A small class-conditioned image diffusion model, trained from scratch: trained on Sentinel-2 satellite tiles (TerraMesh).
Rows from block 9 of a small class-conditioned image diffusion model, named by matrix and row number. Rows with one number belong to one channel. Each number is 128 + 32 x the weight over its row's rms, rounded and kept within 0 to 255. All counts start at 0. Numbers have three digits each.
After each channel's rows are labels from the 100 images, of 14848 (inputs lightly noised), where the channel reaches its highest value: "lies over" is the class under the peak; "strongest on" is what is common among them. Only what is clearly more common there than usual is listed. The data: Sentinel-2 satellite tiles (TerraMesh).
# convs0: first 3x3 conv (model.decb.0.1.convs.0.weight, 128x128x3x3, standardized in use, each kernel summed), inputs 0-127
# convs1: second 3x3 conv (model.decb.0.1.convs.1.weight, 128x128x3x3, standardized in use, transposed, each kernel summed), outputs 0-127

convs0.120:129112106072126163137122163147098132083120110076109174104147176105124124126127132134110142058151087058098093161131127126160125134142104091128139111102075114137123118120132146108038107163126037082162135145187163194181197107139140154141144127135143138166144148176110161136133158101124141103149112111127128163169096172084129112177129070207088145069115173133121165176093131099136162074146
convs1.120:143091121102095155090138127144156125173148112074057172111167154099101145143116086121064147159104156156091197050087164086094140140144118113110156112122133096135134136114147121107113108163149168108096105170159145130139073120106175120087089168124145157072137099155135099179142090122086130143121179144135098106153113133151101168129137180135073072086122150135092184088079113084153215063121
lies over: built area
strongest on: built area; crops; main land cover: crops

convs0.26:098127155112126127176122141149101133084118192138138159099096162086043090113178048197141041128166131149167108110165128143101136149151115147172108136127078142119180136133138137135161099141106132079131105151121163118153141178091121140117104147119129185135114108091138133068148080089121074092127136120180082127139172110112179069152114155193191100135161092131116132138084162106132137070176
convs1.26:127097170081183167176178131115143165123166181097159123133139112160119089141205119084173119107178104115090040120094152134092132132090123145124134167144207090104125112100153116127107181135116134094171160134090115146124136094102124108117093122113152092122103138128215152162121141102125129112146129131164099117143206136150195136101090152173074123120106157116154182112201167166071136106109
lies over: clouds
strongest on: clouds; main land cover: trees

convs0.45:123121137107121130117125129117104139135128154190098132103132111137158168096136127167143079098125067139144103204164134137117105105135132154098117132130090139148103119089139134133133076124100130118141115145143162227192187136138135133147103190128119127169137147148169179052146102147000075103098125154193129121148093128123124193095143111072046125109103108120134179147118093136091133120155
convs1.45:246109109122105163114159085118138078132148117135049184169117110173121136109169094110177137127138102081134128096110093103093164098203150144126090127149128104107153144172193149135128100150074117106146140134174157125103110082097123152083168173110108100090113107113098088124121053096093092103155116135128139116148080110111129076145132166120136146110071071104178127150106139139136110206104
lies over: clouds
strongest on: clouds; trees; main land cover: trees

convs0.19:126080092140106160112138117100110125182142149124125110159142150158174160172121165164096101068106119099121128124121129144124134131144140114094119132115148119137138108121149095100112149124130129137081187093095134131080137133128144158138159127120142105103124255121099117104109118126130093174097199161137000109141124138166133121149109141122106119186163128153158116104120127080071120223112
convs1.19:170096090126153177066130138135133102106090113084074122148096149130119192095096078160119109204073119113108058139142180130104118135129077160124135115120130137169134076157110074108111111138147158129169109124133130111175140148138077155172167167141145115101219144101149154118125116140120161141123085089067200120118102096104104130224138144113139151154105118210109138158123085108154153129164
lies over: trees
strongest on: main land cover: trees; clouds

convs0.32:116099164093187069118146122160094111149159132112118119141140132148132187103117105146095088131133146101135079201102091182112159130133128168133126103145092099170092100151137018143143117110153147134157130123163147174163150155082096112107138147150138139168147116129117109101133114152079124088072134122180107100085176095114133188205098171085055090102152202103134140131158152056132131145165
convs1.32:146076130136138166125105107115132156084159149113103103139133141113106162155124144152149106116200071123145118071077093147172156122126164102155142136106073166180091208175099079051164092102106150133138139143129133129108120128116108128140126067078131114114148108130106129113088096120126151127142166082216095161138163081120160121051174093158123128104205129174198130104139109089152158153174
lies over: clouds
strongest on: trees; clouds; main land cover: trees

convs0.82:152137159137147123181160144101196142153154174162128080109147123153107110084187164160122149137112068125150127110107131155125163108165124121142142205115154135110091043149144135137100117141160121164096111078074162098130111113105131131150162127156139183094114152128121111135124185121128151145130130058102148088149027136078075048138099159148167078155150123094050099165153094092111135108144
convs1.82:127104099135134124109179120166156179186130135127148165100103120072126109093119128049158133105140080214074151158085087091099130124122085114132110145135098133129075153085086152109134115086084091087130127127119149142169148169141186128112151168142159069085066118147163152060138119148119117153113128145168176106190174144126110149154096153100117082148114136109113074081173139164207164102130
lies over: trees
strongest on: snow or ice; main land cover: snow or ice; main land cover: water

convs0.108:104111108109166119112150086108132092103079118175105148098134112134133071126122122113114109126108170136139111220122123182109136134127141177186194150163125145150114195159092087154182184121205084085166098139095159118150127167148116097130134119142113094157118106111143147102132140112061131066119072092169120152063210170118119143176157167061090135104123157106151103153100137119100112086111
convs1.108:195148105142143082111149124102155093158166169146099156159108157097124116099168119097183081135171127110175120120119107134105115138179140128128095137117152132180147145190167112137137098197108124180099151116157176154115145092107147089113117108123089150146079134122137113096129104163170162089094153111186099133132136019173083153113113092093162198148150136100138068079064070123120116170164
lies over: clouds
strongest on: clouds; trees; main land cover: trees

convs0.30:128098121135136110156130105138152155166117150111104099098115127085155132165110140118102106114109170090099103115125122158106134140128096142101123150104103126104145138122111127109093124111093097133175101137115092126093122183109128077153141093137211111107112222123030091227181162136168171107147197120106138092104138102074109110112122111176195107140183171131227192128154139111142114117102
convs1.30:118078110080110145114183086138159114121185167117090172137137160198176153120092109171142137136150153120106145086117137169110078177134064178138191119147143100058161102110162115118109131129136095112164158150094101092180148129116096094172132125100164113070136083122140102090159115176081084102113120125094182104059160143119069094173130127159082156138117125175152175116170089159107139117159
lies over: trees
strongest on: clouds; main land cover: trees

convs0.50:119146119110096080063166104167130119177075161130100114145138148148135172171149077116119106168096153173131071155071127147126108106129139139082185090187153079123128147152137092116073135138158156131127079128153077125086162178157162131086130116077160154113138097137093074080187152121133100186115151138181140127072159110165183066139132142118161158172147131113098085137070174095107105162131
convs1.50:127154124124084124120147162126101112146110137109170103112163099117094089129197193145163138121102093091118085075105094122092138150118099169172171163162037107111156077110168173125132113123084162096170160178158172130138113127117154163137124106172105097133143105087209171170141104152154172132131145133121083117110169166144166114140151124163061099148174117221102098093115106149086125172138
lies over: snow or ice
strongest on: snow or ice; main land cover: snow or ice

convs0.112:111111058121138107094154187104050132087055130118113137138105124166151144080128105131118079086146143091153102165147147164134101142109203112101106117119165180117112139072173128151156132106091131123110122137153122157178130084167146112149126111098131141141135143132129172148126091085157140132154131083143144089113076106197160140142145132141221137138174205066109176123060189124115141077100
convs1.112:126120094143147107161152173095185106102140142131154122109119070071114100136177138106149069152080084180118143097089088163120165113083149095157111125134154111146109114075085152154101153142132119094114103107085094122133094114161120125091124049141214124125117136117113106100096132102190096084116118116160169122174102185062113129138168193167084118112144210104184096128153062131153122121139
lies over: snow or ice
strongest on: snow or ice; main land cover: snow or ice

convs0.124:091169083164155170165110165117157139125097153139116152127089175100112058134067144114177170192160118104047163128114091037137120124106146071140130058104170110153083144181143092105148173109129115199105137119092114127101131154168091115103172118165104118104132190195121154131126157088149164104175116143159076157142149139091140148136138135110065133109143117125128123138080100176116131119120
convs1.124:076184119131150104160138151114151102139099153140032155105156151130150095116054097149139161110077145136160134134116174088153156106087120111112192129101146157161112099151108060160171139134124172162103118133157165142105158074135119144157149136063098190147163086196136130175161141168080125197096041107051100119112084134125117099136122139114157143125136129165090109141102131124121123174120
lies over: snow or ice
strongest on: snow or ice; main land cover: snow or ice

convs0.119:072131168141110113127119097142109125149122139119105091100160150143099120174117122127122132162144090136161076126108124108128062124088132043053135135137138146101208113103155226108112073149107147131156121120116166125108124128141140141168134112159150177091091171155095116107175102098124149121232157139109164150191166165168116134102141055102125134069120074129082139134126143187085158143138
convs1.119:107089163132158104111144120134128082116109112169114141149112128144121120178139128150094099117129140166117118184051173140119127105123155124099080159147148073098211067091106141173115169125148108128096106121141112130110143129136142097100089143128123081182069133152037138136206155110106158088140177177098066105131152193077152096086107174100129070102102143095138100091176166116118109122073
lies over: crops
strongest on: crops

convs0.66:118135124124123109058179255132095085143087085193167135150124209148065136092146175152156090144157096141067165121144136100133134106152093191145123105129155151112087113130125089142096121119154172157073144151071049087125173134140109119153130173161124083124106109117071108137126117176118121110121129102105152148102146169096153089132138122115148149163121146190093129133108145108083146133115
convs1.66:109130119189135121085151176136108050126132085183141142158097057096092083127137104122118091118121100141173107124127170098130065118073135188136176092179140152086136143139128108097105118120161175195109143124179159147093095177168130097064181092135165145130193120111066181112113114127146096129145118197165144102136140078132092129119092138149164120169115114120073170107181110121146134144136
lies over: clouds; snow or ice
strongest on: clouds; snow or ice; main land cover: snow or ice; main land cover: clouds

convs0.0:135132209159150083117149124187127126145151114104141123110080084084118126146167178099118089155130157160205134166077138116091142158165164128113138111159099128126193139168102115112197120115162113069126127174159073160142163129104194134118068139142133085128146105103116112000160123123106098127127097159133102097142091086080126093117134118110139163075170136123151136156119166124126102117139
convs1.0:098133226116144142175144086157165124100159120073164145130199157185113076108176142160127111112137133102140100114097110098062104139132122126122120170142129099091207156096130172132104136166119097119115107148116147082101089120086162129100087121098107142144135078134132108106129110132193121100111122125147170166146167118154097141214114130143112096135167116200163188113163131072099052172105
lies over: snow or ice
strongest on: snow or ice; main land cover: snow or ice

convs0.80:093122146150118141123141080086066129103164157143119071130183166111080116150103112155163176105151166073091094118110139091187159152140170115175127111157145137150111142125167146125166096149116161133054132125120164162120170185110104113081141168135068178164107101144115077067153131151148052069099098087124146155155123098110109177142147113130122116180126163101154187073091085103100171127156
convs1.80:141192115165113121115136062145146129122068162163180153118146065096106152097084139129142143135160114137186132141101147088122163122124170112125182146121131178065147153142140096124174126149074144116151178071150147118148167080108115104162101182116126136165133128108109118181152147154079172103152085095188145159109146148173169192101138089122124130100218121095127183143080132068129165080141
lies over: snow or ice
strongest on: snow or ice; main land cover: snow or ice

convs0.7:150126126141154146114171095147141124173151133091112108105141131144137131099091127152140132171123158141149053092051106152116094101099093111161155134149098111090130116093106106071126207139069118133141117148097089053117119133169181141103162126159169165077109162133141103181135145104177193168149127104133126141116183119144112148133098122076227101127118137094135067097193205104148108111100
convs1.7:148149126120118116143166094109138135124147158099131142165098152141136126125126160138177182118112105132124166073116071176095141138125134090118181146152108072098158233179130134069151143111087150150191142141104129174094109121137136128153158072099127116160160096180149161092124129169102121116140161152104118142089161110082074085148192117192044126150091172156112074121085128102103088186161
lies over: snow or ice
strongest on: snow or ice; main land cover: snow or ice

convs0.118:104116126169139137075089149125141102141119145100166151143122103119139109152126118109134053121130084137113079160136135138178153126145138117104141122118150111069157205105129158143102108120130116123109136172062121137176132148075136073136089111104119184112111137128142139105161102111089090111207124154147204147136131186162169119115149105031104125155100123156059188201052152167175150106104
convs1.118:161083113117129121086126185117105092149094126143128145152163185179157114111081147122138071138170102176132162170097184109157107117110185103159089139121114158178126088109107123128064118068148119142150146094118142141063178133111151139122144121125102124153124092105106113118167152111144123104096142175086135094134122138133148053158103137176180036157027129195121143074120178138128129103097
lies over: clouds
strongest on: clouds; trees; main land cover: trees

convs0.105:210124143156134115121084193156142158099165119120134165102082093093119057207140168100082148158089148145097200116143141104140095136137072114166135111104156144135122130148109138112157135107116119141164158086155124095091066074130122206115194122070114071115092127108093121201115132105166192113158125126104084168123165105135107128111143117137065141092157150143099136145110122095129123186157
convs1.105:088143148115138170186079181109167090161091137126142087141185174195096050207137150143079137131116134171116096119102118121184153150086151145128065145169202099115174054114126129151111164122130141102114131095071123154135183156106133108132131116149109191162107133130137157112115133121097112169090196169154153165096156157160147155147118127142110098117094104135104187164127130141106177164119
lies over: crops
strongest on: crops; main land cover: crops

convs0.25:158128125120141127137101103147125112118108117154147077114116101130061076133178161107110129119090170098169140142128153134097098130106105126185117094044137184147195169112061133121074139144087133127120127137065144038189099170086166179095073145131135103117086136155135130084122199143103142125139140134152184133073148139146101127135120116186177136114160089141138078167167152188168129138104
convs1.25:108111144095105098162158110114116200108152162133125112121081145128113165124191112124148178139133173146132118161103106134123122127194107139091172109118131089167158086172182103168096155089123178137174057175184117163126149065096139108148100107092113114133115117126129069089075149129115137169133151132102112082040127094123069059108073162097056153170151135119120109083076116145137141126118
lies over: trees
strongest on: main land cover: trees; clouds

convs0.75:182106115126177109079109190120122106126125102157145174097105168148075088157140143119151090176131128117157103117161171092132120132126136151187129135103115129115178095147057127134059152168152176092101111165160141127125123086111117134154106150117155074118126085052184178115109159127105157171141142136173164109087045104176130123090133170188145121153094113110069061146145089168109151129083
convs1.75:126101123136186106107092139157150088170141124155112118105134127085096150137131126126147102117140160121084130122160105068118184087116103134155130063165153114081146180102189095096106125133093136132086114128127173068154148212164121114112122125174156206166068097078106106095138145150169131120136171126158136102135079078094059120112130118079151154134123080136107145148213147185150150087189
lies over: clouds
strongest on: clouds; main land cover: clouds

convs0.48:153128142143130136151096129191129136115215161124158092112111120141116104168159093101146145117152117117084120157153134145146178157068143124133152147121160128183128128130153132126159180149124091113136110059120151165062124143045104159107117137091074121086137077077129120164121094117056083085091141149131160157119169132155110039134148134218163150100167172147114151085084091087143095156120
convs1.48:095147091146130087155092142117123148099111152133114100115137117128141096125099143151182135150078126155135114135155074126125140180072058168139160147156141146079123180162098154135153157127092102092168099071129151095141135107208110249153122181158153047117156181121151192127132127123140127146140116144090146138091144118171152120123088091180112133173108156107151192165119131182137163175143
lies over: snow or ice
strongest on: snow or ice; main land cover: snow or ice

convs0.90:148100110121051131130157073113123142158099088139125111063114143060072132124177187165141144131150179149130135124152118115156152152172162106140185147126083159122157140142110154147144100165156132089163102092134117121122172106105057068157132124182145153148082113162145161093109096082139108125125166117116197128171141131104103188160153081117142137105161122142076176066114087079045162122101
convs1.90:170089152150106099127124082128161099142139092173100117161121142138117087139136134119121141144108155087173151203152102131127135116108067119140140179150184167181059118127080182088135139072173101128055128092079137119130144193148061093058146158133176126111090148143132113186125096115105124063077131143188099122181057126123105116124090167104153124116129131088148127183151118117135094128106
lies over: snow or ice
strongest on: snow or ice; main land cover: snow or ice

convs0.58:133125169074115084154090166106119115128128093128168184191214089151055083180166171079101153133124161124138130129133102132172099108083093112115112140126141190109159112104136155143113131115146113141130157144138165115097103133128091159142145093094111085214152092101111119168125091113145128067118101170082109171156176167139154090137176140099094179096065158137135139121046146162093131144113
convs1.58:140146074074166126154092136098099154106143127165186128094080128137101116158132113145111130132152141136103094086066177095077128125134165121160104119120077105078142183136118124145172163108065079106153142151114102168202089129181173174138141124154140090111163187061114178071119092069140088111155135119126054101100178141113181111114155089179125128116109121147175076114137141157106102125147
lies over: crops
strongest on: crops; built area

convs0.117:160126094113121127129170127149145143080125214138133115121086111093115113104154089143106115167109100156210080133129135173094096099098107131082164111137131114099148156160104124079097112140113153127145137111168089107102138195158139134153100106128158160111169160109154099116150170131099152150147180192200148070112107104128154201056094149081128162138106082120095098044154157170084165093149
convs1.117:125122138088156150082158162111136106135107090116128104148113062138115140143153101114081162158154118063039129160124093186092100172123116134132098209123119076087129227091177168166154167163132118099104143204114108139125151103130144152142143149117094095144165150117157117089156186089121120100152121141148132143172111127123105132105134130123124162139099181122139128157187125159107076106025
lies over: water
strongest on: trees; snow or ice; main land cover: snow or ice; flooded vegetation

convs0.22:136154145144140155110178158121184157152158112098193147163192122211164123127149172129110137102102079132144139131123119132118103146149043141085161159142048155154124105176142155114165123129084147106138151127122138121089064112118086126132142117185103092163139121104107089173097141123201083124139118125085060092117101133107091140183134119098139060098043116153146086123157134105101123183123
convs1.22:153107080078131152114159135071098095072125093096184102098120106098116091155111155162058091163129132135108149159130067171129132174051071080113121120110132103147098128112105157127143137104134130128089109085150129088120086136207155215122099140152143068123172188144171182126100100110149188130103108104123095173125122109121121137126134158165102115159158173152152106132130044129167105154152
lies over: crops
strongest on: crops; built area; main land cover: crops

convs0.40:181143165114133166138180098128120130157090188116150112103120115111148146175125136151142004129158068145178146148108130183121131151117158148131132099138138107132086132121123115134140130142156088108105071192091138109115135142125172124099156193102141135040171112115167105106124081127039125124144164154189138117147111162190134147089109104127080132092189108134092091097103158118136136068095
convs1.40:133160071140134149111112101165093112171103135114134144143085158170157136157132124099089118074140161105039099101127155126132142142125146167145089132125079104140086164198138094125146189137134135187114059184168099116113080123133156142118178173196101108159119101113150158134123144109115102130119077172096129121098130132037127088141113064154129115096109155143096058119082091056141144079129
lies over: water; snow or ice
strongest on: main land cover: water; snow or ice; main land cover: snow or ice

convs0.34:083116152201134136108137189127176123102118105149176120124090115166204116095143118142151191123100084099128145108126110103137140175122141124076138120090138109152088158121113122105141107094111119139146151098116092171163126081167108168159119046157095154096114124122134129141122118111246155161125139151036127088113047125109140068072135117192184109150159120123166117165153140115115131128113
convs1.34:122150112195091160125132122153050118101101108164146160146159154149120179113175107062106184093131121136112108069108125143085103158141136129105166074112120126078109107111127113127114110133148185163114128184217180129156059108031117099043116146140053122125112156089136113165119092102101139172160106127103145159128145101119149117117194138110160156137158079155096101117102135110141137140132
lies over: snow or ice
strongest on: snow or ice; main land cover: snow or ice

convs0.111:083179156140096138147110167131165166088134104157110149183082085065131174084079168114152059165151135129038114135159124013140055103144169126096135133133149127159132117144183171177145142127131177160101127126123113147148146138132108147118192130091103159149116140165103163048130171144108117102129093137077102093140137136128156104138158115122151119155128146124081151166103090135112113070132
convs1.111:106111132137107101143143079153128126154164202110127140088105176154185167143101089106142113109161163148156170132133173129153139085155113148067180112130137101138145094077164137170114112171162136197118172136184151151110136124075171101099153168159068192138114080142106034136171178129127114158199125106082157091137122105131088132079121129111105115099119118118080141115114129122152129105040
lies over: clouds
strongest on: clouds

convs0.63:118142119125176085109154194136125178097061101112134144186213104177098144138118083175104126139169152120123090115175142155119122123119100153055157096134143122119141123144133100125148146146089143186131153150133160091097052124095122145119149111125113158176176164101115157106108115096090079121137094106102071128114142071165187107169095139116214147129106123136043142116111173080158140093155
convs1.63:106205089153109163096156132118088182120179137129204117140047100081123125132119158134159160121130113114099112137151169097125132171094106152106180064073144137137127143080101074134168116153119108078126179153151132164137113174145148132182109123194111111161164167131144132164122172118072140237174134138124161121143152152146155171089118075120150175087111142163142123138106110169116142093112
lies over: crops
strongest on: main land cover: crops

convs0.24:136153145162092129148069089102127096167198138137119101109117139094208172140164151105185088102120122116080145145104081187075145150121147117140094129129141110163082097105108120117111174120131066143136144110164105186155150120114045101097160155151163129078126148164158176114071140158118173114164178137142110101095143115091131082163090127115095125163178093144180100131157106046150111114176
convs1.24:099072123089135196146179125084150159074154113101150088128096186164183163151117132132125148115112105100150073124144150115150121132167076140074133129117114107113074067117182118193093125116129180159134096107119094102148116184140109129138094094093101094095122151200157093117052103136098172178098045081150131129096160153156155160146093202167098133128132110152128117125141122134109144174129
lies over: water
strongest on: clouds; main land cover: trees

convs0.69:127155124140118145123142174140167151120158169124131151158139115145194157140134177150135134085142114147141130174068091138087166119115122109098118118184092106119153220113110100158202093107138127145096121101092168166110118145095129160094117129110144105108092124131109135107108111133143103111113096149202070068102155076118105124135174088113106041075023148133163135184095108184165114165150
convs1.69:202111162123085118149153098125158140119098146150140182113131164137143140122148109092125094122111154115187073180169202129112104114167162068115112110132152129158135099148172136070127121157049124157074108107099128075102125099091133104115091086119135184113106107138114142176128096154129129096076102059130115126054095102172111169139134125093206147155112104149091112069148189177166127154121
lies over: clouds
strongest on: clouds; main land cover: clouds

convs0.81:063199166145077100175194178106074161137077093130150101085122060150121126133084100117169201088154185106119166108136109046130127118119131119095069110157167163129128142141134159158094122128129158151166111118195112140121088081124165158117174086165153183103143113118111110137119091118159142145111154123125125116197113091153151124118146167154150092121075120123094120141046132116164123117136
convs1.81:140167166125158108128144206110110105106147120079108125079145158173081062126109178156168112131085169125133149094114142087123119096105099147178080114206135119082133131108101130150106096134105127147133119057100172118146194173144117111125141142160156072145131121107107109074170112123113128115117123185121116138186153152114142176122065186092184106096125091124145104174211077098161095128094
lies over: snow or ice
strongest on: snow or ice; main land cover: snow or ice

convs0.29:144119122052116148111117133120095100116103122120157118122107150163088104085144112167113113118105153116184094089148160106107131085128152139155131114146134096141122168154153054118165125143138089146138135157119152118182166191108151149092120177163111133156181136192118116000153126135069045172081111148170118144109115087168147102114101168124110149174157146109109082145111177100150120154142
convs1.29:120115101137093112100154108101132106113101225111147131084094141129110108059136110122156147136148061132126078159132130127141114080146093145201161163086070166132103110130120151134161142197129175110143130135109128112106142132106134174171138103106118120128155099128159132176104114108138112124166217068168116104059104121137119150158104073118065189121131111158087096077119163206069134160156
lies over: water
strongest on: main land cover: water

convs0.109:115151160110093121077148152134141145153125160112112142155118121139144144109101145130104140111148110134105141177117101141123139158143126214046119092218122096136080086122152081071130166135130133096140166157103111133067138095150133115158175077108162105119117158119100093176159098118164143116083070071169147155116196138145140122159103101093095192136052170164124130164164207077102124121089
convs1.109:126137142105104147104186143115146112103134161120112115129153138112086115110118109129074075108143083120142050152096188147131083131132166165171101138167071084115106121077080112149132101091120134095110163117094105135127119129156138092123142103118155116102102120133124198140084138108119193072181176176180062112129214131153178121047108143112145113110098164164115146046115117070160131132165
lies over: snow or ice
strongest on: snow or ice; main land cover: snow or ice

convs0.61:159132173131160121115132185139144113129148162062139133143150137136149140129113106113113121123127102105088097120099129113139139125127067112123106062074124071132077247135130147125119112122099117118181155150131138197127114163102158147144106148124198139119140147125122109119178168155161157120103118137142079095085155111080123154044180106086059130133130094109138093176098159153243098132128
convs1.61:104168101105136148142129139091081108091112130089129112085116170111155159059125103161120169107019093161154148152119089156095151169117169132149137066106153151152120088125098145112094092108060074133138082156149098099106132108108101156179084096140131175140133106164138096099126140126143117150163151107075119160084063097163163101093114126123223105124132110095125157067136159161107157162180
lies over: clouds; bare ground
strongest on: bare ground; clouds