config.yaml
image_size: 32
horizontal_flip: true
arch: "unet"
num_classes: 9
norm: "groupnorm"
weight_standardization: true
widths: [64, 128, 192]
blocks_per_level: 2
attention: true
upsampling: "transposed_conv"
optimizer: "muon"
orthogonalizer: "newton_schulz_5"
steps: 7800
batch_size: 256
adamw_weight_decay_other_params: 0
Rows from block 5 of a small class-conditioned image diffusion model, named by matrix and row number. Rows with one number belong to one channel. Each number is 500 + 25 x the weight over its row's rms, rounded and kept within 0 to 999. All counts start at 0. Numbers have three digits each.
Before each channel's rows are labels from the 100 images, of 14848 (inputs lightly noised), where the channel reaches its highest value: "colour at peak" is the nearest of a few named colours to the mean colour under the peak. Only what is clearly more common there than usual is listed. The data: Sentinel-2 satellite tiles (TerraMesh). In brackets: how many of the 100, against the usual share in percent.
# convs0: first 3x3 conv (model.mid.0.convs.0.weight, 192x192x3x3, standardized in use, each kernel summed), inputs 96-191
# convs1: second 3x3 conv (model.mid.0.convs.1.weight, 192x192x3x3, standardized in use, transposed, each kernel summed), outputs 96-191

colour at peak: white (50 vs 3.7); pink (35 vs 8.9)
convs0.54:501568537529520493510470512501584471480484514500519493518500500508512533495510550487534488509498504513500515493473487550503519500502552481558520505525495526566478504504537507498554489503499479485479496491496493487506483480535498513482487515487514500478520545492512481510484494495468475480
convs1.54:556507514510545489495488563493498462520536521492475479519488518479526481494474481491499539496498498498470499451522468478491531521479491498452470466474510534521478464491472542554475483499496480463456525482475485511480469464480482507478533513506501476531495522520502470467550502512443548501

colour at peak: white (63 vs 3.7); pink (33 vs 8.9)
convs0.11:450498527519472508500521483478561450465483510467496515492491485532511498500420518505491475473506482510487495487472497545510511504507525544502506543532494473511491471492491467493485491493515556494437455502478555500510517498524501487519494507505502562452545491540489502486513489496520491479
convs1.11:509467499493528497479523483517512517515506515484459495465552472497533493452482498522466512474465491469544502466487510575472512509509448503493459555511515492529509491509516512530511450513509530443520569510462479520529537488511495490472507518539530482511498524489512501477457492494456497535

colour at peak: white (84 vs 3.7)
convs0.141:515451522461489483477525502502489482479490512484511504526497508483533520525398545496483503508491495506500490497515520482495511514531499457530519473494494474532496499481511467508487465476442431510546489507500468466523472539522488499509502471478470529506523456486513528533525479498505461471
convs1.141:489441507516508529527528484477480532502515504497525509571495506514535506516482485500476543481466550546515480479491518519455437478492512466496504489522489510467529469519501539487507461486469549519452519491461479477555459520491502563520488481519522498491537508491488476479446509478485533491

colour at peak: white (56 vs 3.7); pink (34 vs 8.9)
convs0.6:483487503502519467477518519521493479524534497515513493526568484508510474524457529471534508507532511531463510536518523515522505491499505509526484486507481495533508504503532453510512544503468515493506497505488553502505465511492492505510558467506470481544506434498551493508501504492486543487
convs1.6:502474557549538490518484476499495495594502462479524487522515520480549488473445466464491531471493475496494475503491486510503473505435537501481490487491469490468500497460463477492547510500478499516496482514473532525494470500490515544499474490488529522520519481507525482497506502477510531476

colour at peak: pink (29 vs 8.9)
convs0.56:473530550492516511490497512517484512513500507459522514509464507530538486524574472510542491482515498540528485547481522543497495507535539470442478452508496492524517499505494516527510504530505536515478458528480457482502525539468494500500485507512487497490467565504466499519505506486517511482
convs1.56:486536536494479503488507479492469517510520505460485506483516498480517532500564439462519512518455445565487529555477467515509497519553480493497488481511492510520492548468513512512494491525506490493490511518485555477508509499470499455489515494568514529531528523481467531452514498518526510498

colour at peak: brown (69 vs 38.7)
convs0.187:493530478469490489498473487488458516523509499515489462511505564466490467538516460497481558498525508502486494518466473496471508504531508454478456479494508496485504498450500511500477542515475479515478468495482479500497510537525517493493569469518514564492474527527511465461529514491475502493
convs1.187:468541485502482529508528490465469437459501489503472519516492532535475521518501480519497487501473537514502452482468507504502510493521509486527478502526488508481494465515553519483525515504500495514553467471488520489468510557515527520466466466448517466536488525526494509476506495513480478533

colour at peak: white (41 vs 3.7); pink (29 vs 8.9)
convs0.90:531484506514486538515477508486480520495514506454515504465531479470525522515516480469517489483503469495541488507483522542505510507469485476483511496498501487458502521519457524496465495510525506515506500478561459469540485466482502550493449479487545465491500513507491419485529475526478511506
convs1.90:466507490535481454517495529544492497518499522474494513544540546493481463518530508467466539514495471450453506556503473491481505498524499465523492499506529520472466510520525483527544526529515501522488506501520481450515488464518512493499508518497506491526482457529498496479536495509536480492

colour at peak: white (45 vs 3.7); pink (40 vs 8.9)
convs0.32:508467458469481476503531493492491505528492486480525462508512487492522485488547513458496501522516506460517534488470504455488502514457499488517504500487482502486466507502471525508502516470429454504511485476488519480539496471477503511520556462497459503498494479512512534474499492467486506538
convs1.32:527484466489546479501489501505474502482497485526473505538534534480504507491536538525501520514495438525509519494484497517496494458523502467501528504496493490465512504582477510503519474518526528549486535470484473460478513482514487535540503476509498456522450479503496521539517504505475499488

colour at peak: white (60 vs 3.7); pink (36 vs 8.9)
convs0.37:514483449486453503471500493481518481478505486510512527460535548518509465496548480464518506476482505476504484510519490466498496509475495461490494521509486504476480522513457495502449489503518485493509523456527553457529449448517495532507527505490565506484471493491478566467482496497494516488
convs1.37:482433512550555500506513516495501466548510498493526501508509499488488513506519472501526505514488546508481484509536514480524521460521482450485498514504546502481480499507492521488545517523486537502479552505499509495503473515512535571537492507498512464512507467497536563532517510515555429480

colour at peak: pink (38 vs 8.9); white (37 vs 3.7)
convs0.72:525471471539459462507480480503482523493467493482468475466521500522500527512531464512510449484502484455484482488494523510489499514463495484509489503517493518497514498477530539484476519507598508470506458483514538557474468495498475463467486520528531534466467545485500455429479494527483509516
convs1.72:514476493468502468526498455505523542513483478497506504454529498492469448536457477541517541529531514513496526490473510462455490486524501503462502468491486488490524480500477485510521546477459547488526465496506477526471495534512509494491536486521464523445474517493466467536532468507503505504

colour at peak: brown (84 vs 38.7)
convs0.181:495498516480531506511462519496466532529513505539522519473471467549482487493506499474494451489491544477549512535510460432511519494531508547508495556477514471494500505507523511507505495458501515471450564498500494471493487506504516489525514521499450520494493532479462487536482525505507576506
convs1.181:509490515487536463469561524518536520514503522469480497487458506493484503506506556505490475488500531493455508511533505493520514466463473497492473545485460497514521500535478500511485487478511460515539543503498516479510490475493518531542507554522460468484484516514521481524460532511487517510

colour at peak: brown (95 vs 38.7)
convs0.41:484473505487455532510526507471458440454510496488563524480519462510496479510489502505499473469495520492503544537490521509506489513544503465510493525510508494515520536515502495514537526516491430506507487507468534452489554506499499438475478524507471495528494488503487498460520500478498529507
convs1.41:521529538515516535529505514464464538523483436510506467535530541485517407483474498517511500544494523514485485502477523502497487445493490505501485497484458501522483517482508508525490529500483518505479454537495485516480523512474453464510494523516476514465488497483522491555513506530500533496